{"image_size": 64, "color_jitter": 0.1, "text_encoder_mlp_ratio": 6, "beta1": 0.95, "shampoo_beta": 0.999, "weight_decay": 0.1}
Rows from block 5 of the image encoder of a small contrastive image-text model, named by matrix and row number. Rows with one number belong to one neuron. Each number is 50 + 15 x the weight over its row's rms, rounded and kept within 0 to 99. All counts start at 0.
After each neuron's rows are labels from the 100 images, of 14848, where the neuron reaches its highest value: "responds to" is what is common among them. Only what is clearly more common there than usual is listed. The data: photos with spoken descriptions (Open Images, Localized Narratives). In brackets: how many of the 100, against the usual share in percent.
# fc1: MLP up (encoder.blocks.5.mlp.fc1.weight, 256x128), inputs 0-127
# fc2: MLP down (encoder.blocks.5.mlp.fc2.weight, 128x256, transposed), outputs 0-127

fc1.111:34 67 51 52 55 52 46 62 61 26 48 42 50 40 44 40 52 44 45 31 59 48 55 52 40 48 49 61 49 89 58 50 53 52 79 62 53 62 74 55 51 79 52 29 57 19 37 51 49 52 68 44 37 42 78 37 52 33 72 51 36 41 51 59 48 47 50 49 60 45 67 68 26 53 66 56 45 44 70 57 53 55 30 79 58 50 41 70 22 50 49 63 76 37 43 45 29 44 27 76 50 03 61 42 64 99 60 57 50 21 36 40 49 45 49 34 50 77 48 59 47 68 66 15 31 41 55 42
fc2.111:29 50 47 49 29 63 36 48 58 51 47 61 61 53 53 85 58 49 45 28 73 59 45 57 39 39 70 45 57 47 50 41 38 39 54 32 67 69 63 41 19 37 62 30 59 48 83 80 77 25 45 39 41 71 22 77 78 56 42 59 24 70 52 57 37 57 64 55 19 55 49 50 44 38 19 57 28 45 45 42 43 14 47 27 54 48 53 50 34 68 56 48 55 50 32 55 65 48 33 40 55 97 61 45 70 35 54 42 39 50 47 67 72 52 41 37 45 43 54 46 51 48 70 25 33 66 40 64
responds to: text has "sky" (61 vs 25.1); text has "trees" (60 vs 27.4); text has "grass" (40 vs 10.1)

fc1.253:61 35 50 60 36 39 63 41 49 63 47 49 51 39 53 41 48 17 88 59 75 56 50 47 62 37 54 47 55 45 63 56 78 43 72 33 47 50 48 27 49 88 24 44 59 60 50 50 64 46 52 58 48 68 79 72 43 50 66 65 44 38 28 69 66 51 46 45 70 66 54 39 60 69 49 37 26 60 66 41 41 59 64 39 67 66 33 30 56 52 47 40 63 39 44 49 61 53 30 50 27 53 52 40 69 42 76 47 58 29 75 55 73 39 00 76 61 47 46 54 26 16 54 61 30 62 57 55
fc2.253:55 31 34 40 62 57 46 51 42 56 84 45 43 36 54 54 44 63 47 63 47 81 73 59 33 44 40 58 50 47 56 28 44 38 50 44 57 38 48 68 28 62 57 36 37 40 78 48 63 37 36 50 18 23 57 60 54 35 49 65 38 60 46 37 52 58 60 45 35 46 53 55 17 69 48 37 36 40 06 69 10 30 48 50 45 28 33 43 47 84 45 40 55 43 41 74 58 29 34 74 57 67 50 61 18 27 52 29 70 57 58 54 68 59 77 69 61 40 71 40 67 51 44 62 30 55 62 60
responds to: text has "black" (25 vs 9.8)

fc1.226:40 72 51 47 27 60 68 80 40 32 45 39 75 75 47 26 55 55 52 75 66 53 38 61 49 61 19 50 59 44 12 53 46 78 59 31 38 61 43 67 35 52 41 52 30 23 42 79 50 39 38 47 46 61 51 45 63 33 57 47 19 51 52 58 75 46 47 13 40 39 51 44 53 61 10 69 40 70 44 54 34 49 75 53 63 54 33 28 62 71 65 50 55 48 25 51 58 48 35 65 35 36 14 49 42 53 54 24 40 53 45 66 50 52 64 36 31 60 41 63 38 66 33 56 62 33 48 52
fc2.226:62 44 34 33 55 56 53 62 39 56 49 69 48 44 27 49 44 24 08 39 45 30 33 50 69 47 58 58 66 47 79 66 48 57 52 54 40 51 70 23 57 43 36 67 48 53 47 60 41 50 42 32 32 10 28 48 71 41 52 45 42 35 63 63 41 76 19 61 37 64 39 74 47 49 49 33 46 48 54 26 65 49 37 73 42 45 66 63 54 50 59 59 54 36 59 67 55 54 30 28 40 47 17 37 83 66 27 51 75 38 43 59 64 31 31 35 58 68 52 82 56 49 36 25 77 62 51 64
responds to: text has "person" (40 vs 16.9); text has "wearing" (37 vs 12.1); text has "holding" (36 vs 16)

fc1.14:26 35 65 53 40 61 36 34 28 62 33 61 41 43 41 68 49 65 54 72 27 49 60 55 51 45 22 58 53 51 39 59 57 27 44 39 53 58 43 69 65 29 42 26 34 51 50 26 59 41 50 42 51 36 67 43 57 49 52 48 47 00 44 60 55 76 62 47 49 41 64 51 64 49 70 57 49 58 59 39 50 34 51 48 54 46 64 45 59 64 43 67 67 54 40 54 50 65 57 55 71 40 65 48 47 48 64 31 49 32 47 39 31 43 67 38 56 54 17 43 59 55 31 42 46 63 34 33
fc2.14:48 57 41 64 70 26 49 68 40 57 56 65 48 56 39 88 13 65 57 60 45 74 34 57 69 43 77 48 55 78 66 36 64 58 50 41 44 66 41 41 42 37 49 59 68 33 40 55 28 50 44 80 69 60 35 07 27 40 38 44 59 54 74 42 33 18 23 59 63 57 56 72 58 41 56 47 50 63 50 65 58 68 42 27 68 69 74 34 48 64 59 46 53 37 48 38 17 30 46 54 53 59 56 43 68 52 18 60 45 28 52 47 45 46 47 37 40 27 63 37 51 44 42 28 71 34 52 60
responds to: text has "grass" (28 vs 10.1)

fc1.187:49 71 52 43 59 56 65 65 55 13 53 66 26 57 37 07 40 38 40 52 70 66 55 72 43 58 67 65 63 47 82 55 58 31 57 44 59 56 59 29 43 39 53 48 61 33 32 41 69 28 40 44 59 50 59 69 71 33 48 49 48 92 39 51 43 54 47 88 48 59 19 92 60 47 13 39 34 68 47 46 53 56 82 74 65 59 45 53 47 48 34 47 45 50 34 47 47 47 41 61 76 67 71 52 26 44 53 44 17 50 50 51 64 48 39 57 41 46 37 59 55 39 42 36 48 41 51 64
fc2.187:45 56 48 36 65 48 56 39 48 63 39 38 42 44 46 41 31 52 34 37 29 54 59 53 60 46 56 71 50 57 48 65 67 36 53 40 76 71 70 62 14 33 30 72 76 45 48 44 67 44 40 51 74 70 52 57 41 49 61 58 69 64 42 67 53 44 54 40 64 15 64 69 93 45 00 61 44 32 41 36 50 65 30 44 52 36 45 53 42 48 83 73 33 47 54 56 34 42 46 36 34 63 61 68 85 53 32 39 48 37 72 23 35 62 53 54 53 53 78 52 48 54 28 58 56 45 71 63
responds to: text has "plants" (35 vs 10.2); text has "grass" (26 vs 10.1)

fc1.24:51 47 60 66 32 48 31 64 08 64 65 44 41 48 44 75 57 44 45 55 79 39 53 49 28 18 65 50 58 41 54 57 33 52 68 35 27 46 39 66 61 59 61 45 51 15 41 47 57 34 64 56 41 35 44 17 59 32 47 34 29 29 69 38 65 58 78 77 21 56 50 29 44 45 86 50 38 38 53 41 68 43 42 52 35 54 23 55 86 34 78 43 63 36 63 49 56 53 43 73 42 39 35 64 54 44 34 47 35 66 52 66 39 46 60 76 51 31 31 58 43 57 66 46 36 38 37 60
fc2.24:42 66 50 43 37 55 71 43 55 52 64 45 28 61 63 53 34 33 58 52 28 56 55 34 18 68 59 79 47 45 57 44 49 38 52 27 64 45 59 55 55 41 47 43 73 79 18 58 54 69 33 37 62 68 51 44 45 67 66 46 36 52 45 36 49 68 61 61 68 21 55 54 69 27 47 41 32 60 48 17 31 67 49 45 58 43 46 44 18 27 35 50 55 55 49 48 20 64 73 40 44 52 57 56 41 59 43 33 27 61 32 27 52 43 57 85 90 65 46 58 73 42 40 88 28 52 54 37
responds to: text has "sky" (63 vs 25.1); text has "buildings" (29 vs 11.6)

fc1.220:51 68 32 58 79 49 61 50 51 46 46 50 23 38 60 69 88 64 37 45 53 73 10 50 44 16 50 49 54 41 58 41 47 64 57 60 65 64 50 52 73 53 47 58 35 30 59 21 72 40 17 35 60 45 41 91 58 76 72 51 35 43 43 54 54 41 43 31 65 50 38 51 66 71 35 61 71 47 52 80 51 59 50 82 48 30 28 39 47 55 43 55 69 58 51 63 59 14 43 39 59 40 77 47 50 52 37 42 40 35 41 70 37 63 40 53 46 61 29 39 32 41 50 42 49 61 62 75
fc2.220:33 42 46 79 44 52 51 40 66 44 63 28 37 48 54 64 56 24 73 41 60 56 65 30 50 68 52 50 44 51 34 22 53 54 43 35 52 56 24 52 66 62 72 60 40 54 52 64 71 15 60 66 26 38 54 64 53 44 29 31 33 37 52 35 53 49 39 62 57 49 71 57 48 35 81 50 63 75 59 44 21 62 45 35 23 56 64 38 66 39 46 54 70 57 99 51 63 40 67 56 37 40 41 17 63 47 39 37 69 48 43 42 34 61 21 62 38 22 46 56 45 41 68 50 45 27 61 32
responds to: text has "wearing" (33 vs 12.1)

fc1.124:50 26 65 41 70 68 37 90 35 28 38 44 74 51 58 64 63 34 38 54 58 29 71 47 99 60 55 49 49 35 72 46 58 62 18 50 49 44 36 37 62 59 54 56 52 58 48 55 51 55 39 23 57 72 49 60 57 75 84 43 47 48 52 56 74 45 33 78 63 52 44 44 70 21 35 30 45 35 44 65 54 67 61 57 55 43 57 22 43 43 64 40 39 35 48 48 43 66 38 57 53 31 87 59 53 74 64 78 56 43 54 43 63 48 42 45 56 47 38 47 65 39 50 53 49 61 22 45
fc2.124:58 59 48 50 27 35 38 68 38 50 68 43 32 65 55 28 75 36 62 34 56 34 39 72 74 68 44 60 60 62 45 10 52 45 38 45 52 27 37 70 41 43 54 51 37 49 29 36 46 38 66 61 52 51 60 55 61 44 68 66 35 25 44 62 34 52 34 66 57 44 15 50 38 47 48 29 84 49 51 40 77 45 60 38 69 56 49 23 55 51 55 39 67 48 36 61 87 50 59 70 53 69 51 69 47 53 33 59 48 58 57 43 23 49 34 26 40 33 33 53 83 70 18 45 58 53 80 69
responds to: text has "trees" (57 vs 27.4); text has "road" (54 vs 8.4); text has "buildings" (28 vs 11.6)

fc1.158:48 59 41 59 65 43 34 71 50 77 52 45 47 69 46 76 51 46 34 45 72 29 45 52 39 44 40 48 40 45 64 55 37 32 34 37 46 53 25 23 54 37 65 49 52 48 74 26 55 50 18 80 35 36 58 39 44 37 28 17 59 44 67 25 56 78 66 17 56 49 72 44 55 69 55 75 37 53 58 77 36 41 39 58 51 72 47 59 55 52 68 11 84 66 45 68 43 37 46 53 43 40 48 43 77 43 33 54 39 77 63 61 42 38 26 31 33 45 59 55 52 47 57 62 76 45 57 57
fc2.158:52 66 45 34 12 56 41 39 58 56 10 44 50 40 70 53 56 54 74 44 53 44 39 61 45 18 56 18 43 42 46 55 61 59 32 76 55 63 51 58 46 50 53 44 82 34 63 56 62 15 63 40 65 28 37 76 71 24 60 46 39 48 48 61 47 35 61 62 40 53 44 66 34 60 47 50 67 40 37 34 48 30 39 59 65 83 56 35 45 53 61 65 41 48 18 56 72 50 30 47 37 38 63 36 55 60 87 43 44 63 44 77 15 61 46 49 49 68 63 71 55 39 56 64 63 60 44 27
responds to: text has "trees" (91 vs 27.4); text has "sky" (51 vs 25.1); text has "grass" (36 vs 10.1); text has "few" (35 vs 14.9)

fc1.69:42 71 39 50 62 45 28 17 53 58 56 38 47 35 38 74 56 54 37 44 25 61 51 40 46 38 48 75 42 32 60 39 27 58 56 60 82 50 53 42 56 75 43 33 91 14 63 56 40 41 51 44 33 64 52 74 62 40 43 44 55 49 51 38 61 61 52 55 44 52 32 48 58 91 34 31 21 63 42 56 61 25 61 63 80 31 45 56 62 36 36 36 49 32 55 41 77 27 70 57 64 58 52 53 67 55 26 30 62 58 35 41 56 41 37 63 35 43 45 53 63 72 85 55 65 59 73 60
fc2.69:64 38 35 39 22 33 16 22 62 61 48 81 48 54 57 60 49 54 47 37 41 74 34 56 46 49 34 61 61 59 50 42 55 41 59 75 54 40 61 53 27 30 15 45 66 68 51 71 44 42 58 54 34 75 51 19 32 59 22 45 49 57 36 38 37 44 38 22 70 40 62 54 48 57 70 27 51 46 41 59 75 59 25 78 41 48 30 30 59 65 26 58 56 50 72 67 49 38 38 67 42 39 60 40 59 45 56 43 41 36 26 84 48 59 57 46 59 40 56 33 56 63 37 23 73 30 32 65
responds to: text has "wearing" (30 vs 12.1)

fc1.174:56 30 52 51 39 74 63 84 43 25 80 37 55 48 36 65 75 25 72 43 50 66 44 42 60 34 47 30 44 23 40 42 54 58 41 44 17 59 36 51 56 53 49 45 71 68 36 55 35 50 62 50 49 52 65 49 44 54 44 46 17 39 51 17 42 53 68 08 38 64 71 50 43 58 87 36 79 52 70 58 42 44 39 31 58 44 59 39 35 61 57 69 67 54 59 61 47 47 50 50 27 50 35 41 77 59 60 80 66 59 49 53 67 59 84 75 41 55 35 74 42 60 54 45 50 53 55 36
fc2.174:45 66 62 26 51 56 87 32 42 57 44 71 43 44 21 40 62 64 47 57 43 42 49 60 56 53 39 30 34 60 35 44 46 34 46 41 43 88 70 73 57 44 16 73 61 19 30 43 55 62 56 55 37 52 76 51 54 32 84 77 43 44 56 53 51 38 70 22 40 28 45 42 43 41 13 60 76 49 55 45 68 70 40 45 42 82 73 51 51 63 41 61 52 42 57 40 66 39 72 40 55 59 39 44 60 61 38 48 52 50 42 50 89 56 76 56 68 51 50 61 27 62 54 54 44 62 29 42
responds to: text has "plants" (28 vs 10.2)

fc1.76:75 63 55 23 29 37 44 52 56 39 71 33 64 57 73 69 60 45 48 70 47 38 42 35 50 77 70 40 58 65 51 66 40 60 46 55 48 30 65 39 55 54 16 33 34 80 24 51 38 49 78 26 41 61 51 72 64 36 54 43 62 53 44 55 38 53 38 75 47 49 58 64 44 32 59 55 53 46 37 29 54 46 34 51 55 75 37 42 57 49 85 45 42 60 96 48 38 55 46 48 29 19 49 43 67 55 49 40 39 61 56 37 66 24 63 08 46 45 49 49 57 87 25 57 52 52 49 38
fc2.76:33 45 47 51 46 36 67 51 64 45 40 49 49 62 52 61 51 50 66 65 16 46 38 61 63 52 42 66 54 24 47 55 60 62 73 47 43 54 53 19 47 83 16 64 33 62 40 44 52 46 43 34 60 17 82 25 54 36 44 49 51 61 71 31 59 37 47 47 79 45 49 68 38 59 55 51 41 42 52 55 53 48 46 37 79 30 46 66 57 50 40 62 75 52 74 33 28 50 60 37 25 58 68 53 55 56 30 06 68 62 62 65 39 55 31 41 51 77 73 57 43 75 26 58 67 69 22 57
responds to: text has "grass" (35 vs 10.1)

fc1.189:59 64 64 52 24 66 58 33 46 43 40 51 41 40 44 73 48 36 53 42 66 65 38 62 66 48 60 53 56 59 52 41 46 46 26 61 49 39 55 56 61 78 41 65 85 70 75 61 53 53 66 66 37 43 36 77 56 45 34 29 70 16 81 66 70 36 46 74 44 58 49 62 37 37 55 55 42 52 59 70 75 44 56 52 50 68 33 60 46 80 47 49 29 49 52 32 22 53 55 33 49 30 51 65 35 34 59 08 75 18 44 45 34 46 64 67 45 53 74 68 41 51 47 83 30 38 43 48
fc2.189:11 49 47 48 43 64 51 49 35 48 29 34 59 67 40 42 31 58 32 19 63 62 36 50 37 25 39 53 40 36 48 68 38 51 65 50 46 27 41 31 40 44 52 18 53 66 71 67 29 57 60 56 53 52 47 44 57 76 80 57 49 49 68 56 42 36 58 70 38 56 42 51 49 45 52 58 55 81 45 36 71 54 53 57 44 33 32 66 84 61 68 31 48 52 25 62 67 45 74 29 54 31 41 38 42 57 45 39 21 51 79 45 09 34 48 39 47 23 39 51 43 52 54 23 34 62 16 43
responds to: text has "standing" (51 vs 23.9); text has "wall" (49 vs 20.1); text has "sitting" (34 vs 14.7)

fc1.205:36 58 34 61 60 51 44 50 30 47 51 53 50 38 49 49 58 41 40 41 70 62 37 53 46 70 49 44 46 54 33 37 55 45 12 47 51 60 39 54 42 37 49 36 24 39 55 58 39 58 52 45 65 63 99 45 57 57 60 36 46 25 51 33 34 38 46 59 38 90 60 59 48 48 48 55 55 45 59 99 49 58 43 42 57 48 75 65 47 41 68 47 39 15 50 60 16 46 50 54 52 54 38 67 36 29 80 46 48 56 41 71 76 39 54 44 28 49 33 58 43 53 41 19 64 36 42 28
fc2.205:38 66 11 58 43 41 43 41 67 30 62 38 05 36 35 36 37 61 30 62 51 60 54 77 50 96 54 53 45 60 53 28 43 65 60 51 50 50 72 04 48 31 54 51 45 62 42 57 61 45 41 44 62 66 29 38 40 60 31 45 41 67 62 36 42 54 34 56 27 85 52 56 60 38 62 60 67 49 67 55 51 54 53 71 61 59 59 39 69 33 54 62 33 52 49 38 70 72 39 46 37 14 44 59 29 54 28 46 60 50 58 30 59 58 49 58 54 65 59 33 55 43 76 24 51 46 34 68
responds to: text has "black" (46 vs 9.8); text has "white" (43 vs 11.7)

fc1.110:42 54 66 45 52 72 32 11 64 59 45 68 51 40 57 61 55 53 44 36 58 38 58 52 50 35 72 69 42 15 72 59 48 55 63 28 56 34 62 58 60 37 40 42 57 35 40 55 53 46 61 29 45 19 44 29 46 50 63 37 69 36 58 42 59 52 35 43 70 27 49 49 52 22 35 46 50 41 55 64 36 38 43 46 58 40 06 65 34 52 65 39 78 76 27 40 38 79 31 62 66 69 53 26 68 69 58 50 20 40 55 62 52 83 72 46 63 57 38 62 44 72 67 16 48 50 49 46
fc2.110:35 44 50 61 63 42 49 74 77 38 37 57 66 31 65 51 48 32 55 61 50 44 54 55 30 16 57 13 69 47 40 46 54 54 26 64 43 58 53 50 53 84 40 44 42 61 57 64 28 39 35 47 76 07 25 41 39 24 39 44 46 76 62 60 30 21 42 59 31 38 53 51 86 62 62 35 45 64 50 53 26 63 32 37 64 48 44 45 51 66 56 55 54 74 34 60 43 44 51 35 37 56 22 73 28 24 46 39 52 64 66 32 41 58 48 58 41 61 60 49 63 72 43 32 49 71 31 56
responds to: text has "trees" (73 vs 27.4); text has "grass" (30 vs 10.1)

fc1.235:46 09 34 52 56 50 63 43 27 49 52 44 60 20 42 46 61 36 48 47 47 45 34 52 39 25 55 39 93 53 52 68 35 36 46 63 42 65 47 63 55 41 57 54 47 61 54 41 55 39 50 38 70 35 99 52 56 46 47 66 55 39 50 71 21 56 47 33 89 35 29 55 59 75 62 26 25 59 55 44 51 47 66 56 36 42 58 74 56 48 51 60 35 27 47 32 51 46 55 50 44 50 57 37 69 51 42 38 38 60 61 37 46 20 53 51 75 54 27 44 53 51 62 12 59 62 47 34
fc2.235:41 41 29 56 42 81 74 51 48 55 68 67 42 56 69 46 53 42 56 49 33 54 30 52 49 49 37 44 54 50 40 52 33 32 35 73 64 43 64 28 32 39 60 53 53 79 53 79 62 54 15 40 32 58 62 64 56 33 60 58 57 30 51 62 42 50 63 38 50 83 69 60 38 48 52 46 37 58 37 59 34 31 63 87 46 46 24 52 38 81 20 36 64 48 48 63 66 55 47 54 35 21 42 41 17 46 60 59 35 27 46 70 30 56 73 23 77 59 37 44 41 53 25 25 55 48 31 47
responds to: text has "black" (31 vs 9.8); text has "white" (29 vs 11.7)

fc1.163:23 40 51 44 78 62 41 51 41 37 54 73 36 40 53 58 76 39 47 40 46 29 72 44 60 57 80 46 43 49 68 49 56 52 53 76 27 55 47 57 54 43 70 52 86 37 59 50 39 65 32 37 58 64 67 33 20 51 47 38 45 47 85 48 38 57 64 67 50 47 29 72 53 51 36 42 52 50 46 58 40 25 51 31 27 37 36 35 39 41 46 57 17 41 44 50 45 69 28 40 56 56 22 19 62 82 55 47 27 52 75 34 51 51 55 41 19 28 25 40 80 67 34 36 52 49 56 50
fc2.163:38 28 66 52 39 51 39 45 51 46 30 37 34 45 72 68 54 85 65 95 61 54 67 50 33 62 55 54 57 42 46 23 17 35 71 58 62 69 66 57 52 74 53 35 49 31 47 61 29 58 42 37 37 39 51 64 61 55 66 53 67 73 59 43 40 62 26 66 46 41 48 56 47 64 51 47 53 54 41 61 47 43 59 69 54 98 72 45 55 79 45 48 64 55 26 40 33 40 52 47 58 65 60 50 58 48 67 55 76 65 72 61 63 40 54 26 61 79 46 70 95 62 50 64 56 62 56 64
responds to: text has "sky" (76 vs 25.1); text has "buildings" (31 vs 11.6); text has "clouds" (30 vs 4.3)

fc1.70:60 56 52 61 55 60 70 44 78 66 54 48 19 44 44 47 54 59 39 32 46 60 62 45 27 62 61 78 75 54 46 35 39 57 31 59 77 47 73 33 40 61 56 43 57 38 36 59 32 32 42 36 40 41 50 56 06 57 26 57 63 44 33 68 49 41 45 12 52 60 40 75 43 76 37 46 58 40 32 47 37 65 70 67 45 51 46 24 50 82 34 63 39 32 28 39 26 28 49 51 64 23 30 48 78 41 39 35 46 46 44 41 53 54 47 31 38 59 39 57 37 41 44 62 37 37 92 56
fc2.70:39 37 60 42 36 19 57 45 65 58 75 61 47 38 55 60 39 45 33 50 18 67 42 46 40 69 61 54 46 49 47 63 48 60 51 63 59 28 53 39 54 52 31 32 42 65 51 34 59 48 69 59 61 63 80 21 47 37 37 66 71 67 64 75 52 15 53 53 49 45 47 32 55 19 52 38 63 62 52 21 78 34 78 66 41 18 62 70 60 91 16 43 37 61 93 38 47 47 56 72 26 43 67 42 52 45 57 42 52 54 39 49 53 64 52 57 50 41 24 46 30 49 60 48 53 52 45 49
responds to: text has "woman" (35 vs 9.2)

fc1.43:44 72 28 20 52 80 46 29 64 58 50 76 67 51 33 50 61 53 26 40 47 54 70 76 78 56 50 63 48 48 46 49 70 51 42 51 35 48 49 70 33 50 53 48 29 43 41 48 46 55 47 20 63 37 57 67 39 74 46 38 35 34 48 46 30 49 59 50 52 72 47 51 73 34 43 65 31 62 39 59 61 64 58 37 55 37 64 49 51 96 54 54 60 43 00 58 37 29 72 77 42 52 36 38 75 41 39 58 69 50 64 54 45 60 36 27 52 41 37 53 48 45 57 44 58 68 87 56
fc2.43:69 42 56 55 78 48 48 60 44 43 71 37 42 31 46 40 27 24 34 72 24 61 17 50 80 49 67 35 54 59 54 70 53 44 16 42 43 58 42 43 43 43 48 32 62 44 71 36 48 62 20 56 63 38 37 33 46 39 30 45 54 12 53 61 79 49 31 66 36 45 44 53 42 48 73 55 44 54 61 56 63 57 67 42 75 61 84 62 46 29 37 45 81 48 79 59 63 50 58 41 35 48 47 57 53 65 46 62 69 45 77 59 53 54 77 42 40 80 42 79 42 44 42 49 68 46 35 30
responds to: text has "wearing" (35 vs 12.1); text has "man" (35 vs 12.3); text has "black" (33 vs 9.8); text has "woman" (26 vs 9.2)

fc1.197:34 83 54 57 31 39 35 56 41 53 48 53 31 56 44 31 45 49 54 76 43 39 77 52 64 59 58 60 66 28 73 44 59 69 54 43 58 70 39 44 64 62 58 54 42 60 56 30 68 62 52 28 86 42 56 54 52 52 37 49 31 34 29 44 43 51 30 28 18 75 47 35 39 56 20 56 51 49 57 55 45 56 55 74 42 35 46 56 64 60 62 35 60 31 57 71 37 55 55 18 53 26 68 37 56 34 27 50 51 58 75 47 51 74 34 56 61 40 03 26 12 58 52 51 54 51 64 77
fc2.197:28 63 44 61 55 52 56 45 43 35 44 63 66 38 35 38 57 31 76 29 70 74 20 59 13 42 59 62 61 60 50 48 33 48 59 53 48 22 75 25 69 50 27 55 40 39 59 31 48 25 56 60 28 33 42 55 44 35 55 36 49 57 32 48 39 59 45 56 59 46 80 48 80 64 60 53 49 53 31 63 48 50 35 42 52 53 52 37 41 59 21 52 74 56 33 57 39 55 52 58 52 11 60 34 45 41 73 44 70 55 45 66 31 35 86 60 55 38 55 52 87 30 84 71 63 43 40 43
responds to: text has "two" (32 vs 11); text has "smiling" (27 vs 3.9); text has "woman" (25 vs 9.2); text has "persons" (25 vs 9.4)

fc1.138:41 32 23 29 62 41 41 62 60 57 66 56 47 73 40 77 80 50 46 40 77 61 59 45 28 45 54 45 45 65 42 58 62 49 26 56 57 71 73 28 54 35 29 43 24 57 50 39 52 50 30 39 31 35 75 66 55 63 59 14 62 53 52 34 49 34 40 51 53 40 84 61 39 80 67 56 26 41 42 76 50 34 39 51 33 71 49 53 43 68 45 46 48 42 45 64 70 79 42 58 32 40 40 53 90 53 49 48 59 68 55 77 55 53 44 42 32 57 46 64 05 51 47 65 49 43 59 40
fc2.138:58 73 50 31 28 46 46 46 60 43 38 56 52 55 56 23 63 71 71 46 46 55 76 55 38 48 38 76 26 38 34 43 41 49 30 73 34 53 40 57 67 64 25 48 15 45 66 77 74 46 49 50 69 39 33 75 58 53 30 49 69 65 53 41 73 71 71 91 31 58 49 68 56 45 23 62 75 54 50 49 49 41 38 78 44 54 50 66 40 56 77 67 70 49 26 47 75 53 47 48 57 60 72 34 58 56 83 51 38 57 61 43 60 53 52 33 63 47 37 27 70 32 39 59 47 44 39 57
responds to: text has "trees" (68 vs 27.4)

fc1.183:41 47 45 53 29 25 44 41 54 50 42 71 80 61 45 30 66 36 37 61 51 37 35 66 67 41 42 54 53 56 33 54 50 58 38 68 58 67 55 79 80 66 56 54 55 41 51 61 39 74 53 30 14 65 68 37 65 52 59 42 41 59 68 24 66 39 55 50 18 63 54 37 58 36 29 47 46 34 56 52 40 48 53 16 50 45 47 37 35 20 64 55 52 51 00 27 51 65 26 38 35 33 40 56 34 48 40 42 46 63 47 52 64 60 47 51 59 35 39 65 36 52 40 69 49 44 58 45
fc2.183:42 59 42 64 63 47 77 69 47 83 33 02 16 62 43 41 36 55 34 39 55 44 68 54 97 38 56 59 52 55 68 51 62 52 36 46 52 39 41 73 58 41 51 44 51 56 32 30 48 61 55 46 28 55 60 72 29 55 47 56 46 29 59 52 41 65 34 37 40 37 47 45 33 41 38 70 28 63 69 60 63 35 67 58 56 70 48 30 44 74 44 33 43 61 74 65 50 78 49 55 50 40 60 52 65 59 49 55 56 43 68 50 47 60 25 35 41 33 27 53 37 56 07 68 41 43 55 14
responds to: text has "standing" (52 vs 23.9); text has "wall" (49 vs 20.1); text has "sitting" (42 vs 14.7); text has "holding" (37 vs 16)

fc1.65:55 65 59 28 35 47 46 16 51 89 43 59 40 56 46 48 45 45 46 45 62 31 55 68 27 50 64 32 43 41 64 39 44 40 53 56 68 46 40 56 64 25 51 34 58 31 28 63 35 31 38 56 48 61 60 60 76 23 60 58 36 14 38 52 46 55 62 70 47 56 50 46 55 55 63 67 73 53 60 50 41 51 38 90 68 42 31 91 48 13 43 32 84 39 34 48 44 45 49 76 42 74 47 70 68 81 51 31 56 29 47 57 48 59 36 43 56 32 62 57 60 30 52 45 53 59 70 62
fc2.65:47 41 50 54 63 77 58 45 50 50 44 57 62 71 29 55 50 32 32 39 64 47 45 57 64 27 55 45 51 44 69 40 69 56 26 34 52 59 48 40 63 47 56 31 35 24 66 53 49 73 52 61 46 18 34 53 24 25 71 39 28 45 43 69 53 50 37 33 34 42 26 61 61 48 77 50 41 53 54 50 31 36 45 28 34 66 78 38 51 41 49 30 60 48 20 42 50 77 71 62 67 28 34 73 62 44 68 37 47 29 60 28 13 47 95 27 53 57 46 53 70 39 51 58 69 34 40 48
responds to: text has "trees" (70 vs 27.4); text has "grass" (32 vs 10.1)

fc1.229:43 68 29 11 60 56 32 57 51 34 53 34 68 42 62 56 69 85 44 65 37 54 50 47 45 53 37 53 32 26 45 73 62 44 22 51 44 41 48 35 53 29 24 56 65 39 07 56 73 65 21 38 56 67 48 40 46 29 73 30 34 58 47 48 54 56 50 39 59 43 31 30 25 64 67 36 44 53 61 56 48 24 67 57 59 72 86 42 34 39 54 39 40 39 40 49 54 61 56 42 44 48 36 43 79 83 19 59 63 81 44 61 47 46 46 53 37 45 44 47 50 63 28 27 53 55 47 41
fc2.229:69 62 43 65 49 64 52 53 56 58 48 48 55 55 52 07 50 17 61 35 49 53 53 41 29 46 35 49 59 46 12 31 62 68 67 69 43 54 53 77 35 46 41 57 31 55 73 63 45 47 35 34 31 35 83 50 63 60 21 38 25 47 65 56 44 45 33 76 57 58 66 48 41 37 52 68 74 45 82 48 27 57 58 41 59 69 35 31 30 67 28 53 38 48 36 59 50 34 43 46 28 28 71 57 36 42 53 46 45 43 32 50 50 47 69 23 44 61 21 72 58 58 49 54 29 65 38 16
responds to: text has "grass" (36 vs 10.1); text has "plants" (33 vs 10.2)

fc1.233:44 47 65 58 56 55 28 34 24 62 44 42 43 48 47 60 16 43 59 53 30 26 50 66 33 39 31 25 59 30 49 52 44 45 45 74 42 49 46 43 62 45 68 34 65 57 57 25 47 50 99 63 90 50 35 69 53 40 46 73 42 35 75 53 55 41 34 54 39 82 16 43 39 54 50 45 30 49 51 54 54 32 61 34 28 40 41 80 52 41 73 24 58 52 52 53 39 54 65 57 52 53 37 50 52 23 47 26 57 40 39 66 34 55 56 42 55 29 09 47 58 45 62 39 56 35 45 47
fc2.233:64 31 39 60 45 63 39 22 29 50 49 37 44 66 43 00 51 48 69 50 68 28 43 62 40 52 21 70 28 50 33 57 57 31 60 42 21 66 32 72 45 75 05 34 66 62 66 56 42 45 60 53 40 51 50 70 65 53 33 57 44 36 49 42 67 55 36 61 70 38 73 59 29 71 51 44 63 42 45 29 39 68 60 64 48 54 49 34 46 60 63 42 35 57 67 33 78 46 39 57 44 43 49 40 73 65 45 44 43 57 30 35 62 80 45 40 42 50 17 57 49 58 62 52 71 44 50 46
responds to: text has "standing" (56 vs 23.9); text has "people" (46 vs 21.5); text has "wearing" (30 vs 12.1)